From a checkpoint of a small image classifier.
Model: 2.25M parameters, 32-pixel images, arch inception, norm groupnorm, activation silu, depths [2, 5, 5], widths [96, 192, 384].
Training: soap at rate 0.0018, 10500 steps, batches of 128, held-out accuracy 93%.
Data: trained on microscope photos of single blood and bone marrow cells, 97085 training examples, 13.8 epochs.
Rows from block 6, named by matrix and row number. Each number is 200 + 20 x the weight over its row's rms, rounded and kept within 0 to 999. All counts start at 0. After the name is the row's rms in percent of the matrix's.
# bp10: pool branch pointwise conv (model.blocks.6.bp.1.0.weight, 24x192x1x1), inputs 96-191
bp10.1,092,227,200,203,212,197,192,233,208,184,201,220,201,190,188,223,205,194,198,217,172,198,206,204,193,209,228,215,169,200,196,167,219,182,195,163,214,213,231,181,241,169,187,211,183,175,219,159,146,205,192,215,208,191,165,209,243,185,202,171,197,178,207,202,222,242,214,218,199,203,216,226,187,222,149,171,188,175,188,184,173,182,180,229,212,173,208,161,162,176,186,203,207,205,213,178,185
bp10.2,100,202,178,197,184,230,179,190,162,219,196,186,204,196,203,232,195,181,167,194,232,239,249,207,193,186,200,193,212,168,209,186,213,238,186,180,177,198,204,214,237,225,198,182,241,174,202,187,184,207,166,220,197,204,211,187,175,215,197,191,232,211,182,188,215,187,210,167,175,170,183,192,187,213,164,155,192,191,162,195,173,230,211,206,233,231,205,185,194,191,181,258,194,199,199,200,193
bp10.3,088,256,215,236,213,207,159,192,206,218,166,164,168,179,204,210,191,174,183,170,185,183,182,200,176,193,200,204,220,157,176,174,215,209,161,204,193,191,222,189,192,237,205,201,208,202,175,193,203,194,187,222,242,221,155,207,199,194,200,194,220,199,202,213,169,175,217,192,184,156,186,219,189,228,156,175,196,220,198,202,218,204,208,221,192,182,213,199,169,221,226,203,213,219,190,191,204
bp10.4,094,273,213,188,176,256,183,184,188,174,228,213,205,198,208,168,179,207,199,179,205,197,215,183,201,186,190,213,163,190,186,197,220,178,185,190,211,161,220,178,195,202,182,198,207,239,191,195,183,206,176,200,196,190,191,232,155,190,204,177,175,210,187,214,205,209,190,202,231,190,169,200,221,160,198,190,178,185,195,179,169,208,201,236,187,208,183,198,195,219,199,220,214,190,162,177,187
bp10.5,131,208,199,221,195,198,205,200,215,214,173,198,189,192,192,220,229,207,189,157,220,203,171,197,188,177,191,202,228,197,179,190,210,219,183,218,197,169,187,195,185,179,223,191,194,191,177,173,203,183,203,201,182,209,200,199,229,186,205,183,198,164,199,200,198,201,194,193,191,191,195,165,188,199,190,201,204,209,221,233,191,203,237,181,175,195,202,195,208,208,190,202,223,194,190,193,169
bp10.6,104,194,191,210,187,199,192,205,210,226,225,194,176,170,190,209,204,182,212,189,186,210,216,237,167,206,200,199,193,212,207,200,188,195,186,195,190,191,237,246,194,204,184,173,209,186,217,179,226,203,241,184,209,205,237,235,176,187,178,234,211,193,180,184,212,198,196,205,183,186,172,191,158,194,210,223,197,237,167,198,212,195,200,181,190,179,205,256,219,250,190,193,219,242,204,258,196
bp10.7,080,176,212,187,175,195,219,209,193,191,178,205,203,187,226,209,222,206,179,228,178,191,209,226,209,220,234,206,206,183,222,228,191,204,227,205,213,202,202,202,175,201,174,195,192,205,170,207,178,191,187,166,169,184,224,209,164,208,181,172,170,234,186,168,214,179,158,192,203,218,209,219,184,228,203,228,202,202,209,158,205,143,226,178,250,214,236,202,160,180,191,212,193,201,181,201,196
bp10.8,087,212,185,208,193,205,169,187,172,217,194,184,220,207,177,188,193,206,181,215,213,178,199,203,180,160,212,167,219,207,179,169,169,189,174,231,187,210,198,173,197,206,210,192,229,205,183,174,221,217,172,215,222,188,201,270,221,197,200,195,204,177,205,230,212,170,192,198,176,207,186,204,146,223,213,208,209,230,217,199,207,216,190,188,211,152,216,233,199,176,196,204,170,179,208,206,218
bp10.9,091,168,208,193,198,247,169,198,218,218,191,207,207,182,185,201,182,218,192,173,188,193,203,215,205,196,211,211,206,194,188,195,238,218,191,234,201,178,209,199,222,192,243,188,222,204,181,194,207,226,232,209,219,218,206,235,222,207,217,198,210,182,222,200,202,204,198,183,206,215,199,185,186,219,241,212,218,221,180,171,168,240,223,224,242,172,179,207,210,219,185,183,230,183,170,216,180
bp10.10,103,182,198,192,179,199,188,215,243,239,211,229,190,169,192,202,187,207,197,170,178,188,194,187,179,210,166,190,203,211,225,201,209,214,197,173,201,189,178,185,147,206,208,148,182,232,220,207,182,198,201,155,186,194,203,173,179,220,198,174,136,193,178,212,211,178,178,196,195,180,200,204,188,195,218,197,203,218,210,197,214,216,199,202,244,199,213,169,200,195,223,214,224,210,220,193,202
bp10.11,113,198,191,195,173,218,180,231,199,190,193,233,192,241,174,227,225,190,191,198,191,196,202,199,191,182,202,236,196,218,179,222,176,183,226,203,194,239,183,189,235,189,205,199,189,231,202,198,207,190,193,227,199,199,207,226,252,198,220,188,221,205,204,215,204,224,204,200,185,225,176,221,198,256,188,204,234,207,168,209,200,204,214,238,190,194,245,218,223,213,210,188,178,206,215,194,208
bp10.12,094,194,204,183,207,204,222,209,209,207,198,197,207,209,225,201,209,205,183,179,153,199,217,251,207,178,178,197,225,186,195,197,158,209,154,194,191,183,201,204,186,203,204,186,176,199,191,199,178,187,191,174,194,179,167,208,179,190,204,195,213,196,189,208,211,215,197,174,175,187,204,213,163,232,212,253,209,188,186,221,199,193,183,216,193,192,225,182,190,173,188,186,187,174,226,165,232
bp10.13,101,195,177,194,155,187,201,192,191,175,180,214,166,224,164,197,204,197,203,179,187,198,192,187,174,184,191,204,180,212,182,277,200,183,234,236,180,197,217,162,170,177,203,182,175,221,178,238,169,232,146,177,185,181,204,216,206,192,178,148,162,204,168,197,202,170,190,190,224,209,207,175,224,220,214,185,179,177,212,173,204,204,191,185,217,197,166,193,227,214,190,192,174,174,179,191,164
bp10.14,096,251,179,197,172,214,198,156,162,160,199,178,164,207,200,174,202,177,194,208,229,185,210,202,195,189,194,186,195,197,176,227,179,180,218,220,185,190,231,166,210,175,203,188,185,195,170,214,192,213,203,193,203,190,184,225,192,202,211,192,184,192,202,226,197,201,222,200,194,210,190,198,184,204,167,186,182,174,173,172,192,202,153,195,181,203,229,176,193,175,186,194,176,219,226,178,179
bp10.15,103,167,188,193,195,191,204,178,174,170,178,188,171,209,214,185,192,186,207,186,188,218,177,174,215,188,211,179,170,179,180,226,185,189,184,201,198,208,188,187,206,180,196,198,191,217,190,217,153,188,187,202,184,202,192,227,214,225,212,187,201,202,199,208,195,198,193,206,201,221,174,201,193,199,186,150,194,224,168,175,254,178,187,180,204,206,240,188,159,202,218,235,187,237,224,207,204